Rows from block 8 of a small class-conditioned image diffusion model, named by matrix and row number. Rows with one number belong to one channel. Each number is 500 + 50 x the weight over its row's rms, rounded and kept within 0 to 999. All counts start at 0. Numbers have three digits each.
Before each channel's rows are labels from the 100 images, of 14976 (inputs lightly noised), where the channel reaches its highest value: "strongest on" is what is common among them. Only what is clearly more common there than usual is listed. The data: microscope photos of single blood and bone marrow cells.
# convs0: first 3x3 conv (model.decb.0.0.convs.0.weight, 128x256x3x3, each kernel summed), inputs 0-85
# convs1: second 3x3 conv (model.decb.0.0.convs.1.weight, 128x128x3x3, transposed, each kernel summed), outputs 0-63

strongest on: cell type: artefact
convs0.64:517472450510535491515511521512502552518482554513526510496485478506494533496497470489487514497538482454514513521478533576503509500478546491543547471499501518534354464506495500535555500503489457497507507515487484506466524524493452505525493529524439515515505574
convs1.64:522489486502580598545543570424480451548643491477460539502467429468473472464595491518454530542549499459505498467562537406527419509511464453521570603500487466447516484448536503480445345516432563

strongest on: cell type: erythroblast; smear: peripheral blood
convs0.120:501503542483464546466510482478506518450500536531509465508501531524495497484463500557492489486499513487524514505494563509514546533487494489473448429508523499500455510501507485481575504508531502481485490480512511435564474451539404476485434500474559463478505471
convs1.120:504473529533472443477503344479558585572379512535549528526540472515581549538431517538503519558453517504521441507556470490506650512482513412526493443521529504546553553594522567496356556572489531

strongest on: cell type: segmented neutrophil
convs0.16:512502535486501510468473477540451476471507527505530493532494485522507535502491472522517490523503500481520505510480560511502552498484524489504526600514500476487636493457485432553507494521517466485486514498503527524520522456525514557486528515497493465494484509
convs1.16:477499517527454516468445475585589510460431411516433513452502487599532516513503442461516517553480419590386489459408581476493398513459514389538501470459476473546564553422417504529490535525540501

strongest on: cell type: segmented neutrophil; smear: peripheral blood
convs0.95:512509521486481512478508498475491477496503497524477478532447516468463501511489493521521504503501487535468494481492518473482508519497520501536509454532507503486479495501499491515487480515524504512519460493525502535528502476496486555481496495500525481502512473
convs1.95:518453459541504556513500507544467442490597454493537450478413518437505521528549505561510515578406529505522530505539505547540464548454498418491611544495490480577543521445552401461447431580464576

strongest on: cell type: segmented neutrophil
convs0.78:502522442502516510512526502537513522496546513498483511498492509463477506534497482471504480509498507520494501506485495495517497472500492498428517503525502522469419492499525474495527499476556488554504538503515519481505528528509574419493504490537490499500473520
convs1.78:503437514523400429522492497598463404406552518510521494505444470451486506458594469557556459439496542546529539488511522510426433412520521534459527573491666514462596492478523464517499435461421491

strongest on: cell type: erythroblast
convs0.92:504503504475479525503493504451500498472533527514476482474476534505489493523486513501525498537471500542540511518481490501507502512481506496361491553516506518482453528477511526519530515540398512451489489478538525464494478494516593413494518527514469518519502523
convs1.92:440497531493443614460466516539428444524546469467541429510462472444453466510606618536549440448492551536523562486520491420578428510512510507518559579543612520426580466525517548506477402499436519

strongest on: cell type: segmented neutrophil
convs0.54:461532542459488437550527503452550478487518471487485476498500554493521526492491519541509499488511514487555495519501447510469519550519508478347475508503488500497493510524500486500554545540462538494546464488473533493565473516541583519483514480502507542520466474
convs1.54:482524458482481480429557489531446502529589529430507415450495481514568437462457471395570437455470541471513579498507509502579551452486439511444554530456538526542484603529475512463471464466449470

strongest on: cell type: segmented neutrophil
convs0.70:505472474505492503502504488492500499484494478521487499454503523507492512505499481532496446492487511493497546473526478518537483506482497479405533440480482510489440484507499542501518480546437494480494481491462434566533496455488570520514505469508509530515502494
convs1.70:507487540529450531482486553454433459508626543531536501439522442497465442434491537432520539549447533534486466456520521498474378457531447636445597509508674508445506446445596399465472499497433497

strongest on: cell type: erythroblast
convs0.36:520544452501566502521489498551472490514477500536491533493503503473498480504496477536472500508496491521495511502506493470477448486526512523548507476509497529477589502502487496467503498518569548500493477503501523502535547502477524474496487489456511488506470475
convs1.36:514459447486450581449467443558438360491504521468470600569486387496471418488446519484554474559555556581494509512561554497518399458436557434499437550538396492447488453489512613511547456459366558

strongest on: cell type: segmented neutrophil
convs0.37:512451559513436489468491492487514510485504475527524460501499495521536504481489498503514450529487467450504532505498535548479561513525498497510486538479515487505597509497516513525534503527431490489519507481532510470514445490555485495494480488518540494511444468
convs1.37:525440421422536405519511464597471537564484510469553567488496424535546498529465458530582461507539613526532413469508553506554550456470490542580569557401439493383378528481485552470456417490417408

strongest on: cell type: erythroblast
convs0.34:486520471496533507473483521479482489517511523516510515495515488491515496522486482474475506507503505478542501503508529517497452469468527494488513303458503510500603479470512492493514476478568460535499478502513477466478505507419176502493495489485449474483443498
convs1.34:517516557455496526427460501399494484499471485527520513480469458475491584418533523444507498519494521423476452538517535537463462411479540500501447530489427507500515574489521532475434476465502561

strongest on: cell type: artefact
convs0.53:502451476493540508485501495492512517493499529396509517524495478511481489498496506427497495501518490483493484513494499492511544481479494498562480653514510515476507505493516477479506504446601491498491493525509519475448543508500440483495477490482482483474504506
convs1.53:600531521560458536444466465511477399425485389500527502522441500484439431467570374460469489591437501579658512490576541592468424530457466494532483543454493437509493489501500516486403486444468498

strongest on: smear: peripheral blood
convs0.104:511486526488494503488499501499494482495509483491487504492507491484498499506518484496520492506503494486511498492493494487482482484478504496465509386499501505512354479482491485505495494480476471502482493498498457489488496457471443483503504477467471480520494517
convs1.104:479524481553490459586487523548466432542506525563494415583435430465520425438524486530432556507508509456496497460469502462483467464497446433494591493491356489538444410510479554458438370504498479

strongest on: cell type: segmented neutrophil
convs0.52:530489508493471502493488497513468495475526517531511468509479492493491512483498483523511460488505492443502494519477526546484519474485488490580517589499476510454573480495476438480516505508510478506509587481535580516475467529558460591497504497518469513495504471
convs1.52:600481427432524435473525404501514532567480559519549447562525571424512529467539462583493450546510593517556596476499516526448580499479456527485569519541530497473452570483547503507482488577434515

strongest on: cell type: erythroblast
convs0.35:502469503500564510486488503548450485496485518454480522496495492486477503486499513447514470509494502476500517483491492494485533490468502512537503558510507507516481492474487474455500510419467472499477529505489475471443552485464497453499484498462518453515512523
convs1.35:488545533534450529378467432404477434486518526539571485494514437418438433521527481511556537501518541551476511554445425572454503465474506426492597548520410489512556465474557578500478477598428558

strongest on: cell type: erythroblast
convs0.32:522503490507495519502520521512505504506506496499498504495501511499507540513508522494485527489507504513531506500522484481523491487484503512511509446508512513510448501504520506478490492469490499504508502500510486488481494487450483419509511483486494495512514529
convs1.32:509528428509471478508424501550450628514515515510458488494565557473504481509417396531512488563571557600469585583519586521514600386512506503461536476428462535493444499571472517526453475544509412

strongest on: cell type: artefact
convs0.74:514479483519509525440512507526483513496535509539523515506503494473504531502512501534475489493504519507535534495515488510501519494481517511563531419504494502552444486494498486530503475476504456488541516509493448510512488463462479502515510452512508510536505503
convs1.74:576494508530547609541467574468465370537502494577525471484495456423441485436451427538444490558507467518532553495523523423497429603508463389490510474574438463492450441525519545531465420448477512

strongest on: cell type: segmented neutrophil
convs0.86:502542497520521491485486516499468515487480489537496516523494503482510481500484458501518473509484501512480503513516501494488518432497499498449504501478493502466458500515478474505499495500438519527506531503516486493487500533535556450533519529479482521526483511
convs1.86:550350463475475552456428555508544492506536497504489567461481426475423524460494494487444522575481487557527518490430451405542396520477487476518489532472617443510493510514492528607549547487464525

strongest on: cell type: segmented neutrophil
convs0.88:496488549502523496476502511514506484478494463532483509477519494506502508501503490517480510518506475491495517526467497480495486459485493521436519332507497525462439486499501465512493512487528511498525496514504552491528526493543531444490517507482528495492488485
convs1.88:529442535501410491443437517457417447569554544528512532458471381526489508470483470485543469532431553550487462486528466454529457465496481489468535515568671513467484473474543500550531546463457568

strongest on: cell type: erythroblast
convs0.84:473530519477461469573493472457521479496494498522466470513484539498519507518488496534484490505465483496490476479506553537477451470512484483606449399483521473529509491510497477498521467588580531519494472491461499530521492466516512583482492504519487474485495500
convs1.84:484492519482510463477499453435400441495535535445556487468434440426592557442583469489574545498497556483508430479508498526484399456406475498473627490450588522472545572526535456457513437411511493

strongest on: cell type: segmented neutrophil
convs0.18:494469484523545478487493527602468543527516496569521515476517506507524549522523497513471478533477507429536535513508531594521389505505528492412525419452482519581339466519511494479497495481535480500507503521457439514454508477534676465512516450428476481548475465
convs1.18:510478526465497542480589475578540413383570495448565500574439511449454520515487551505509514482440557549440502524457448455522494463447506561519433555502383533479571425430556548535535538459382480

strongest on: smear: peripheral blood
convs0.124:507491478516479495447530509487506487502476486530483507484504492485527483530494504481526510504480518465495523549572462531508450488515484484649491542471512467511571488507487538505462502477434506490502524508471436502486467504544531492530494530481522543506522508
convs1.124:596506598594459440508451474475465447504369558507484480432531514557514528443473407526414509614515483428540525474523518402400579523467544480515417464475471555452425441554451539503536502482602421

strongest on: cell type: segmented neutrophil
convs0.77:513498522507522520526522509545508482531512522485518494535528504520471508523502467500496521513496513488535508517479497534535515511524538472352504465497531508460496500502512498494499498490596465513520469498520506455545522528539545557509493514486551439484481484
convs1.77:577474548544554564506456505482472458452683495506528488503460467463433445490590550478538540440471527463485541502544522492500436464446452526501591518499608501409555541414550540488471493517478558

strongest on: cell type: segmented neutrophil
convs0.61:505458549517453526501500504462486480503544524477495497500469514536518483513507524468514492507501497478484487526470569535506538488506488499477477497507513492504482547482498455518536513556449513487490495503513539509522461472517546377496502523516481528482556478
convs1.61:509419499435446395499468436566494504546444581510414540482497487517538466485561439488581439515537537590491417555511512418488454447473421492480551529543583422440485522489442580455535426523427448

strongest on: cell type: segmented neutrophil
convs0.90:526520511490532496498481495480515462510467527500492499488509469523452496519472495480506510503503497499505504512496460504506560488473484485514479595518508509523603480482481494494495521464493484543480536521480507465493532507479518462520506501496471500498508579
convs1.90:540469500545574585575543438466595558470565561526555495447467513468457540444581528515484574567480454454464430466522428505519451469536447601493630487500459537471592511484554488504510431567488492

strongest on: cell type: erythroblast
convs0.46:505533445492450531498521497494540523482478492515530453510544483477517511527513503549500494486504502523498533514500541511518516491534538499612521560506526499516645511508501494527488489539496512492473513461479491479474472479569519538475489509485453513472470495
convs1.46:422535377493542529573565480509459493575517512510470460547568541495580459572529459519587417515510520529549490492532520473522498556455484430553571514540443550446506529460500613497455504561481498

strongest on: cell type: segmented neutrophil
convs0.83:480457507472460491464495475531506534458507514511497468520491477483504514473496477482511494505485505487497480501460540543499598469450503481559499552535497480509478457509529517533503515497522486502511500498535488522470488478553546560490490528542501507504514501
convs1.83:460419569499421519597508585429525393561537469457502538454504454431558560436479451549483560508477491456556482429534453444496418507450503492521499533504655539512585532526467534514430530531468583

strongest on: cell type: erythroblast
convs0.60:494497473504476493486482470497496513487520544578495463531568508537503533504482480475518493482503481460497496495498609554479537505539507479553510505492510474506501479511506495516536525537416484469480474489486480465470477473496496569490461454529477475494489479
convs1.60:465498412429580435535599434535510467571555472498422453500529473523461516531448485565541518515537503462485443474540664511547574505538525471579548471528517517437417541498544438425430489566421521

strongest on: cell type: erythroblast
convs0.8:475504535509520488493503496489502493493503495516509492518519516471503502500507500508503507500484500505513508491503526499487447503499520499496502331460498494488283485505498501509498475506464504512494462504513485499485503480473479476501525463475505493506485475
convs1.8:456585423420429451474614527453473360563469543504505487498540457469529538514467521531520421544480558512504530510597482485464482499520558471546497618508474543507552497503617516511371461505588548

strongest on: cell type: erythroblast
convs0.3:512488512510558513427501502552422516491513576559499541530500494481498509508494473474532440513489541456482526520527574539487522502489538492358551323496487508486372481523494489501488481475515474534511505513484463569514533500507458616500482496582556475467527507
convs1.3:427541463528398470476485539521521472589498523513574458633527520481588509431494555500477481529472554514480559464551510533476438472489497520441543533464589461440535501441520554480372506495467527

strongest on: cell type: segmented neutrophil
convs0.27:491519540504496486504478471492527484487512506560470494500513531491523515485492493510543456489530536524485513512535534455518597527499459487405471558515500465500635520548461533519475490494469545484491554488510533540535484514603620500498527510556503515472544500
convs1.27:449410442500484474421469480551575506502509494418561494452503448551540522483520505460633490524505540510541489436441457470503474519497506519437559514380497525457537535418369567525503519538571500

strongest on: cell type: erythroblast
convs0.62:490457479491486472415479501565509499502485546441493502461440456473504498473474480445489481483528494438492462486483472553514497514483476483445522548465474526456488503469510437486455516440490371486468510494493424432476499453434281466501534417545419483529414485
convs1.62:576490599475513462578541454555559463493606504503385440542376487501481524540430658444493517479540531431551520509496384441577478537498512489513548460512596504516486479512586491471418427433480528

strongest on: cell type: segmented neutrophil
convs0.82:498481503496517488463499501463532519490489510464477500509496486501490500488493486497498487515505502512480498509502489502493520496470479499377488488474484502527445499476503458499445474468461545515510507525496523498515510504514531393506551542516507523527530514
convs1.82:529526500472510488471543486529551482486633590559496457515359476462505513520512456458574482545504574506530448522577416513531490534524431453532588483497604454527510513453505560490456511518490577

strongest on: cell type: segmented neutrophil
convs0.75:479482477493491476518469502493510460527506537534462487478511487530500505458502530518506507491516494479506507483476546547483525550509473502549483453473509489529504476511486514499511503511547509489478498486482476506522521457475414517502476507540445498520526522
convs1.75:572510463584498541476512531416528508470558577508468541467493458377510577408572494558526497493505515500474436474561495461475450495483453479491594481511590535398539484486530526482490463546514567

strongest on: cell type: lymphocyte
convs0.93:491459465471455522477514476508537546482490511462502465512491521532475478500502501477487494487488510557495508492504505460519531511474467493607469646494506483513562472491509529524488476525506517484478493494472447484500493452478502545497506489495514520477545488
convs1.93:471490505565445524563490562559471424547460612526519529549502417438474488485545454541607536616446481503458445543504541434406446630491461472408531536527421530490541449467519503593502480498481473

strongest on: cell type: segmented neutrophil
convs0.12:512490523492517466534489496483511519486528521544503486514512499553522515510456503484522507505486484481512515522485533541498537506499473489424502566493491495511645498498516475504536511531513473505514521499512556485510510500509492448491510492537465489495491491
convs1.12:543393481462499552474434487537607518467507514412529535451499589458427529448503540510483495452492504532509554443384527519510408473476542532485492523435532485521595526439453567550477493519468506