Rows from block 5, named by matrix and row number. Each number is 500 + 25 x the weight over its row's rms, rounded and kept within 0 to 999. All counts start at 0. Numbers have three digits each. After the name is the row's rms in percent of the matrix's.
# emb: conditioning projection (model.mid.0.emb.weight, 256x192), inputs 96-191
emb.47 072:459513497499550443483500484527498502525490493525487511494485474514489500523493471527479528440475474516486482502480538488459500520513551507498481535480482505488483511492499527536511504508487510502498476506514507492447478484507396516498503517488460464481510506509464472501527493493477457564
emb.48 091:488472453490499489498491492465480499507506478530519469503523521531503518519510527498536530508572520499526521516526466488490508497485463508503495460534481515509519505462479559478511541490486542547509542503493494472494515510523481480527476457539481494509472498455476514464485501501461488512
emb.49 087:468495534525545468466493528515519485517522511518561539497470499531504517535514502500511511543489492528499482514536479504493490512506543512483512528505507531502492505491521480507490563522501545490503512503515502496430495622504457508503529505500489444491516501517469527531541498498531452496
emb.50 080:508508537493486515479515473488521505510525496547443486491499554570497502496502461554511502492525480526494533504452495505477477515501506525483484534498484509489501512497517452524571471492477522531510512518485522505571493491475528495470522516506517549472520507514494447490495490491504507502
emb.51 059:507523464469388521515500516531453522500486473433495480506537488469494479450501468503514483506477492481514496489442501477461522518485499510512493505523481450494499469508495472461474480497505455480498465472499487507509490468498511521496513495488480514515489497488497510502473493501497510503
emb.52 074:516484487503462502516492515490485515513505490517503514531516502583497507570509529517521510497546507497503530525530482504504490486499450508505493517505501576515507494486483524500524537487512531578488503506495484465514510511501514493510481482521492492506491511487469496502468501490493461520
emb.53 059:507497446501445523572505493472509506507501474516508482501527497464481498524490538505489492570475511501489511508512471482520516471505475468479464471522520535526490491485474516497490537490507510518484491505483498473510520480486504480500488478492491514508484469469512550465508528501481516520
emb.54 096:488511553550531486487492504503517459493503532500487528488487473392514496446513525451503486494466511513536479506550611528522491493513514473487521539517520474504490501516507429495458504510504473491498509525494487556449498537481498480491518493501532481514518503535504517497521512512519518446
emb.55 087:499518540505469531462501523530504472467497537494456520500478506496482485490459500491484470544484485512464486513510539505506502510505488486511501573458490433484491472525511457503455442495498436487514457507506496540520502499499521525467517533457532512498534506548503462539501489501540531462
emb.56 058:513506452500474510532498475502487512502527494509478480515534486461491503441529486507526508523511526484556507517533552499481505520487479519503492496496476466494508504505486487466496526486496504497515493531513488565495497531524574491486513493493515513487478524458464486480502511488433506460
emb.57 071:478507461491539516540479486482492531502475495454571487508515492465489502513518528486495502500482511506502486498492444479508551504496573483505499465524488488509482504467489569504483525512503488502492514478499492426478501519477455496519481468510452486513484479480475548466509509510467542513
emb.58 063:485491500493428465519497488473493538490449479454494489517519492484498504500521493553522491504475527493532501501487477498508508474504545502522504458511491488505469504513494477482479548488504542528485498483488493450503495510512488476501471478490509495517461475459515545505474522507452473504
emb.59 057:527493469518389489501526513502483522493474489521530506510551549535494518523486500540502490537509539503522521498540522491511525484510488509543528557479532557492474527453487503497501505481495491511514479489507515471535506487454482497495461498478459509511510509499483541518484500506485504475
emb.60 125:501521549504451519491528516524526464488501540500475520487476493484497490473474502451474484389506483483488493505492503508513493509522482505502499553490523498485508507519518553516508448508504472452500470505511500545521506406520482521486529556482498510492551523553514491486505470507519515492
emb.61 067:506524483492466500471483519495474497499492479448476495507472499412496481419505487483499474557475459487490488510497560517489521504500556467491489540483446444502500487526494427476438508504496486498494489508505492548521494513486547501505519475499533551492488508485512533509488540490501529520
emb.62 055:531497474490451522516494492516485503460482493447512499510512497501502495488513529483502479521454524513506490512526530492510486499493520501499517557490502488516489487535513457502513527514512480452486453477517503550507490509499529519494513507458507487515512503508522540511496516504524490457
emb.63 079:484531511512482473473519511531504508502512522472555517484469477469501496487504512475506480447472492495473472499463577494501496511508599493480515586535505479496478506519531472521478478531500478456510519503496507491474494492529450532506511537505504499492531495532508519517550512509549503527
emb.64 074:486488504481496506543500517485500500519478482433522509507531489507515491493535509476501518540494518488502506479456426481495502486489488504506502460548491488501489487504504504487501551501507484488485515470492483440483494513477493512512486490512474502518489478495506545537478518505545493529
emb.65 090:547484528486550554543511466468517510483494513529448483502553538514492504511498507537500508489515534501534518469497490505505502474497488499519493465493519524494502495530501478503540491490495519512508471525487502527558497490485563492502487489474557532495483506499511480470517500489455498480
emb.66 085:491469499486485499504488491479492493506515475518525447490529530536510503518518506512520517500541521515544523499528430501498526505494482511498487405495483570502543525490489574494551508500494534534505535506501509458488498527524485473509485465520480493502476507466473511472512503500453524538
emb.67 091:551520450510437510553499493502513486492499510544463506500515534534474509536451529478486509478506516467483537512490482505537483476492468498519494490478546566506494522445479559493516477464502499513510492519503504519557516375485526478512486507481517514502483495494516492482469483500471517469
emb.68 100:468477488480563488541482485461488500514506490515529479506504495543500502532511516533540543487548487475498527508509478509501510496498489501491467450537483509512491485478474566499507551485505528535491532487489491545512500487487488476552483482541490493499472497471511515463469518492468494540
emb.69 054:466528519490579520503493508516494510506501501495478506488469500512492511476484487548506524485531494507479495504457512501477483519488510528527511538534490460496478493481519510488531514508486465462536495501506504452460497505486452523514512504493471489507500501503476470527486488492526515522
emb.70 106:464490471483644505508488498484488509519511490501526502508497491563508493560518505511530504520539482506479505484491462496499516502489521510489483485540478504509497486482472529505499518504500525543490535487494488454475503584507495477507487479538482469504484485480483520498470506494498477532
emb.71 056:498525467484630549518511493509486486514492484490574508508480496531505499504469508524528491549466475515470497490459500475515511508500533497493488508558500486501478473484478451497505510497483477497496513507502499467521512579493497473455484485549466499483478488487480562494487535488514514540
emb.72 059:524477492489447552538499479493484527496487510492503467507539512455507509469485498487473488421480550483526490512476485489501507502491467511499493497507487468489501515518502533494497461517487454475500467492509521548554505461513486527507500527488461536509530507526493475461501497496485529515
emb.73 047:495504463517411510491537484464513526475486492501479506513507529506496479483508535475507485503526491472518520509491533480535522484491534513504506512525537517496500503484474509496499458500524536514470492464502498442538506396495483511516481481504482557517478478466525527499456523516479571490
emb.74 059:489505474472558484536498508528471521513488484510508530489522500531504500512499449525492526513509488485496521496493492482455512487497517531527504496498473509500505499483483492492468476506484455499516497488510497427490490547485479522492485530497457469498492493480447537510488467484501463546
emb.75 066:522470535482392535483505486481489524498496527528463497489508495467511485455496499517497504454522497493532494503499530500503488485520493502510502520492497454499504505551522477502480465492502492545499493497510501531556496494487531500488492505511538564501495502518507502484508490495464535517
emb.76 075:480478468466595524520461502507464479515513472483520481504489484535499508533520474507513512473509444509474511512521488491455510499487524497480466487510437501513509469486484553490505504505491506512478527478492486471484490549510507496522510482517474469481486504463440493474482526482486480563
emb.77 037:515497470508511499500510535492495537501494483436529516498532510558506503538540473521497497529528495519530497517476459470456535514500495526507532449513503549486520497494498505523549492525497552480497491479483488503550487561491487519504497508483470524508491495500481464496524502501556545479
emb.78 059:500496491499493446513495491500506524500521481512443484503501502465496516500542518501498507512504542500545520521541479514504485489507430487499516492465484510506532539474496523502520551475491531502502514499495484556479497468539506506546514524479504492521498505504518444512501490519498483438
emb.79 051:503494433455548498535498507497480458514496459489505479491475529536493492487472469460497532514516450482486530498517484502492491499486559508515502434482494512491514502482478542493507513472473491504519492503498499478548481506508530472521491472499500526468483500446481521487478496487489506545
emb.80 050:519505466507517511479498484540470511525493487514479534507523490516487508478494481539481530568476501528498495487473525481451496489476499510537530534490496496492495503465488509465498467494474457525551499504508517498491508564506461504494481482479448488501494509508444518511500489475486492501
emb.81 065:502502471477541502483498518500479491503491484470511513496484517564501471522503501508531480459540477498477511505494449496487521507481595508495484479538463500493513489507478455493532500489504518498464505470502505431550479506506524515510491476545496530507498509474510567518461544498526495538
emb.82 073:500477519518519442488500500522491532512528498516470483499501483467507523468517488534488518489483535510554488516497518532473497491514502515514531544479500488503504528501521430501468542479492542502520489513513490559440503517495480516509522517498503454506517517514486486498512483503494430502
emb.83 062:520490450505380477493479508491468504526496464518464455494505540536495513532482480522502529420522506508496523514521496495460495503488492507505501459510470542491503514451495526507547522487491538506500503502504510450529493418507449522503505494499472523500485516464481504475497487486477516492
emb.84 065:507495523470391499501494507475484515518484484522496475498522532547505496485485499531523517394542519488508534490469458491483501501501454533508485456513473523485501502527487516501558513471496493539494507475495509483538500420518492499511508504526483526496506490494481502473485503501493522543
emb.85 059:520503476485475553531489486501472497517490481501538487511510514494499509475455490485498495502470493502451496478452531484476528509493532515522483485515476470489490489493484535489478459510473449499509506504503521508529514488508470498514492485499476511496497488496476502473514507489499537548
emb.86 062:499522524502533496475515541517507497482488524472502523485491505508503511464483468495463496482483497503489484530482476508484489518519556502512526547474486483495503528539541522494484484509506456442493480478517492501495502497482489531515532543466512473505544502529501496537523478509538459514
emb.87 065:515522500504406512466504508496512485494523510530535511511445513554503493556491500463528476531526471512494489531517520503521453479509446511491503513510547527487501495514486450532517450506511542505479526519498495541533502520494509491462509507509495494502491507517517480513501480491517460512
emb.88 045:508484466489528503522485534501475517489447456405480490518525518467481493502518526522503487480451511490514477514456463492496550498466547496503520501517472448508498480460462492460500556485491467486501487490486501455485482554490502486515511473494504498515498484465502530534443547508539513472
emb.89 078:513499524514415501477511507521506495503489499466565535489500503503490490515482488473489490529464489505482507499478495495490471510510593500496508508520528515482481501535505400508493477511502471468503494522505502494531488531481509526471516515483524502494518507519496547531540499495514508546
emb.90 056:470517463474504529507518487495481509502481496492548507508503522525513487504511482473494499492533476487504514510502464474483512495500481524503504493532474527488516518475479520495508475526495513509495506469495495418529504546517472488498468507525445538511499490483496526525481499503528538571
emb.91 052:515516517509410490553499475495499522519472497460499499527516501466491484494484550526491493466413529511477472459460477494534494516496500499499504471504505490519475479521521460495536565501514475493501477480486510433468507456488500520487508500492522511504484492515540523542511520531529521507
emb.92 044:475496511502492480452492534516488495508502493529543521505465513508494491478475507498517499493565499511480520488561567485479506515495522495477506504489479485502535504493479534494525563514514498545489527459522505439527484450504470505502517485531461485487501510499488513497477503500556481540
emb.93 094:462508505513478477465510507506518522496485519505438528498481457452497509471490497522486506511505511512479478512500585496484497500499497492508513555466511470500489508500516554485430519486499469479513475497501490522436499537494476513535511523464477455500518515513505440525520471511522470456
emb.94 125:489479522513505477459503485488530471495509531510467500484464479478510502514505511466475499519483497501487497499483478512525466491508417491496495502474528504500497502505521512516473475484507500487492507503495494511459505512488482506491503512489521462498507505519525475502507477509493476440
emb.95 062:495509497486587521532489519508492486524487490496532500510528527560483513540497502535521548500509522506508514476483457491500500496494512499507513456522478553506476506477508481487575543499485539517523521501496501469497504527493486506506486488516474489509487490494470516513512496490506527555
emb.96 063:488513481523438464551489522514498499511494473459521495504522502486496525504508505490464513437446541505516474506534494480488498516498521508509521488511491534500506529472522532505544551517500501480514483503509517493444508451492435514532523508497444464515503490483495530517527479520532501521
emb.97 051:519519454513463494515507480505502491483502478495497488504530518487491486517482504521508485518506488482483528485504476482524510519482492507494484502520498516508500496438470545485514475522506487482483480493507500516495490491527471513482492487487470526491502489482485526519453514499474566463
emb.98 096:467477487508546449510486524476510493509526469482514469497494489480522516515554492477522506502513481519507483498531423503506507505487540490485497488520500512511516506461500567520526569506514554478488546479511496446459487508518463491521513461523480494495476491490508495505505511506526487471
emb.99 091:504500499494513549521488470502495509484508510550460481493515476473489506504493510505475490498523506512489490501517550492507520490510471491506485499454506459497505476526505563501467444508495493515516469529496506532497520518493532487483492514480510471501514514496480442436519477491457518484
emb.100 049:496531460494531521466522538523485477497484481462534515515503475493492500496507501478497488487465503499509478494462490478483493543512467489506510523505479524483496522510503482492503442521508486483507488484507517468476496549502479495490507502490469487515529490494485477558541467522552503555
emb.101 121:520536525523463495505524504503526479479513522514455495496491505457500499454472518469485481488467511487498495511515539507525497511509483489509510493474522467497517516498516549503494484528511484467497492498510508563499506426494526505494519525450539527501509512520530463511506478517488523435
emb.102 096:532502498497443528497479469507488512471496488482460485497492500454490485460489506501490470480476485490491502512504554510497520501501582479491493524473495441499509485542508490488463475490501460482500463515504505558544498454511578519499519493476544531491499529506505471476494510492463512468
emb.103 110:474503488488587504478491505499489509502530502496549500498500479541513486534539506490514488526510497506522489512515523480498485517489459511472489507532492530516515481516496466510544530532491549512483524499500482538485503586506532494474503519519484492514495501490486479522491511498504478497
emb.104 069:524491460496408480514491463503491479500505488514534470501502549524496507496472504508509518489490489511484504466534485489514483524484510491501493456484505532497506520449496554495533499504498491502514523515489516457503507424487470487500487489510468501487473502478506524467488496499457521519
emb.105 091:521541546513498546479513526518521476492497541499514513494484503464501491463463498455473484508450476486452501511472519513514493508512557467507521524483531458472499495533515479505468473508503449445485478512509510526550505468502525510494517520482525519498522510531525512536527494510550514524
emb.106 103:488522541515564527469498518511513492486508516473458511499463480435500503457518503463483480540450499512515474511500544514494504491506531487492521574462487445498488483539517455480492512501509493487504475504505498554477506540499537501504528512478535519501518508521500468531522510506526531478
emb.107 093:469505475489602510507492482485490519518500480521561488517531493531498498526516511539525511452522521516524495487488502497491529495494517519499489514531474518506507495494480458496525510497496538559504523518494501441474505528507479479484469471528463502500478488488476535472493518494509506535
emb.108 088:484490471509585485466487501495494504529493492477545522518494488537495500529525498523526514515500491498510491512486532490484498486511510493482506499535510514514475485489487436502528584491502583529511516506496483453504497529476511469494476478536505509502477497493490530497502538478514492507
emb.109 063:479480463473509477535488533494480527523510489532477506514529492484517492523530494512510517442544514497534489483514506501480512472492456502495511545509463479509518493476497507500493559474494512545483529479498487468481507503510506492522490501532479514505503506483500512530445497495557515465
emb.110 141:506486547503374509528524481496523476495490531492502501496527461421498492460487497475466477469481509473531481492484460508521496490514460494516497490512536466492491502542512509502476455499508470477489475502501506529513504432478510512460513522485523506501519512526529544474502493502457499484
emb.111 053:489523482490483508498499484492471488515485482496534495506502507462484508459514483469522523506529510478524498506493517490499523500487547504512480427534479505501493516467485531479481493492482487504504507487489502448485495469512463494523485461514451517498462486487482514488494509489504546546
emb.112 066:501499476512491473497484524502498513518503463470498477508482510523506510526513503566516535543485522508492511534499477487485469516477499486497497450507483530516495510465493515482501556512503489491506539518483500474487510520544483493542515465498481454514469487468494473520520478500553464522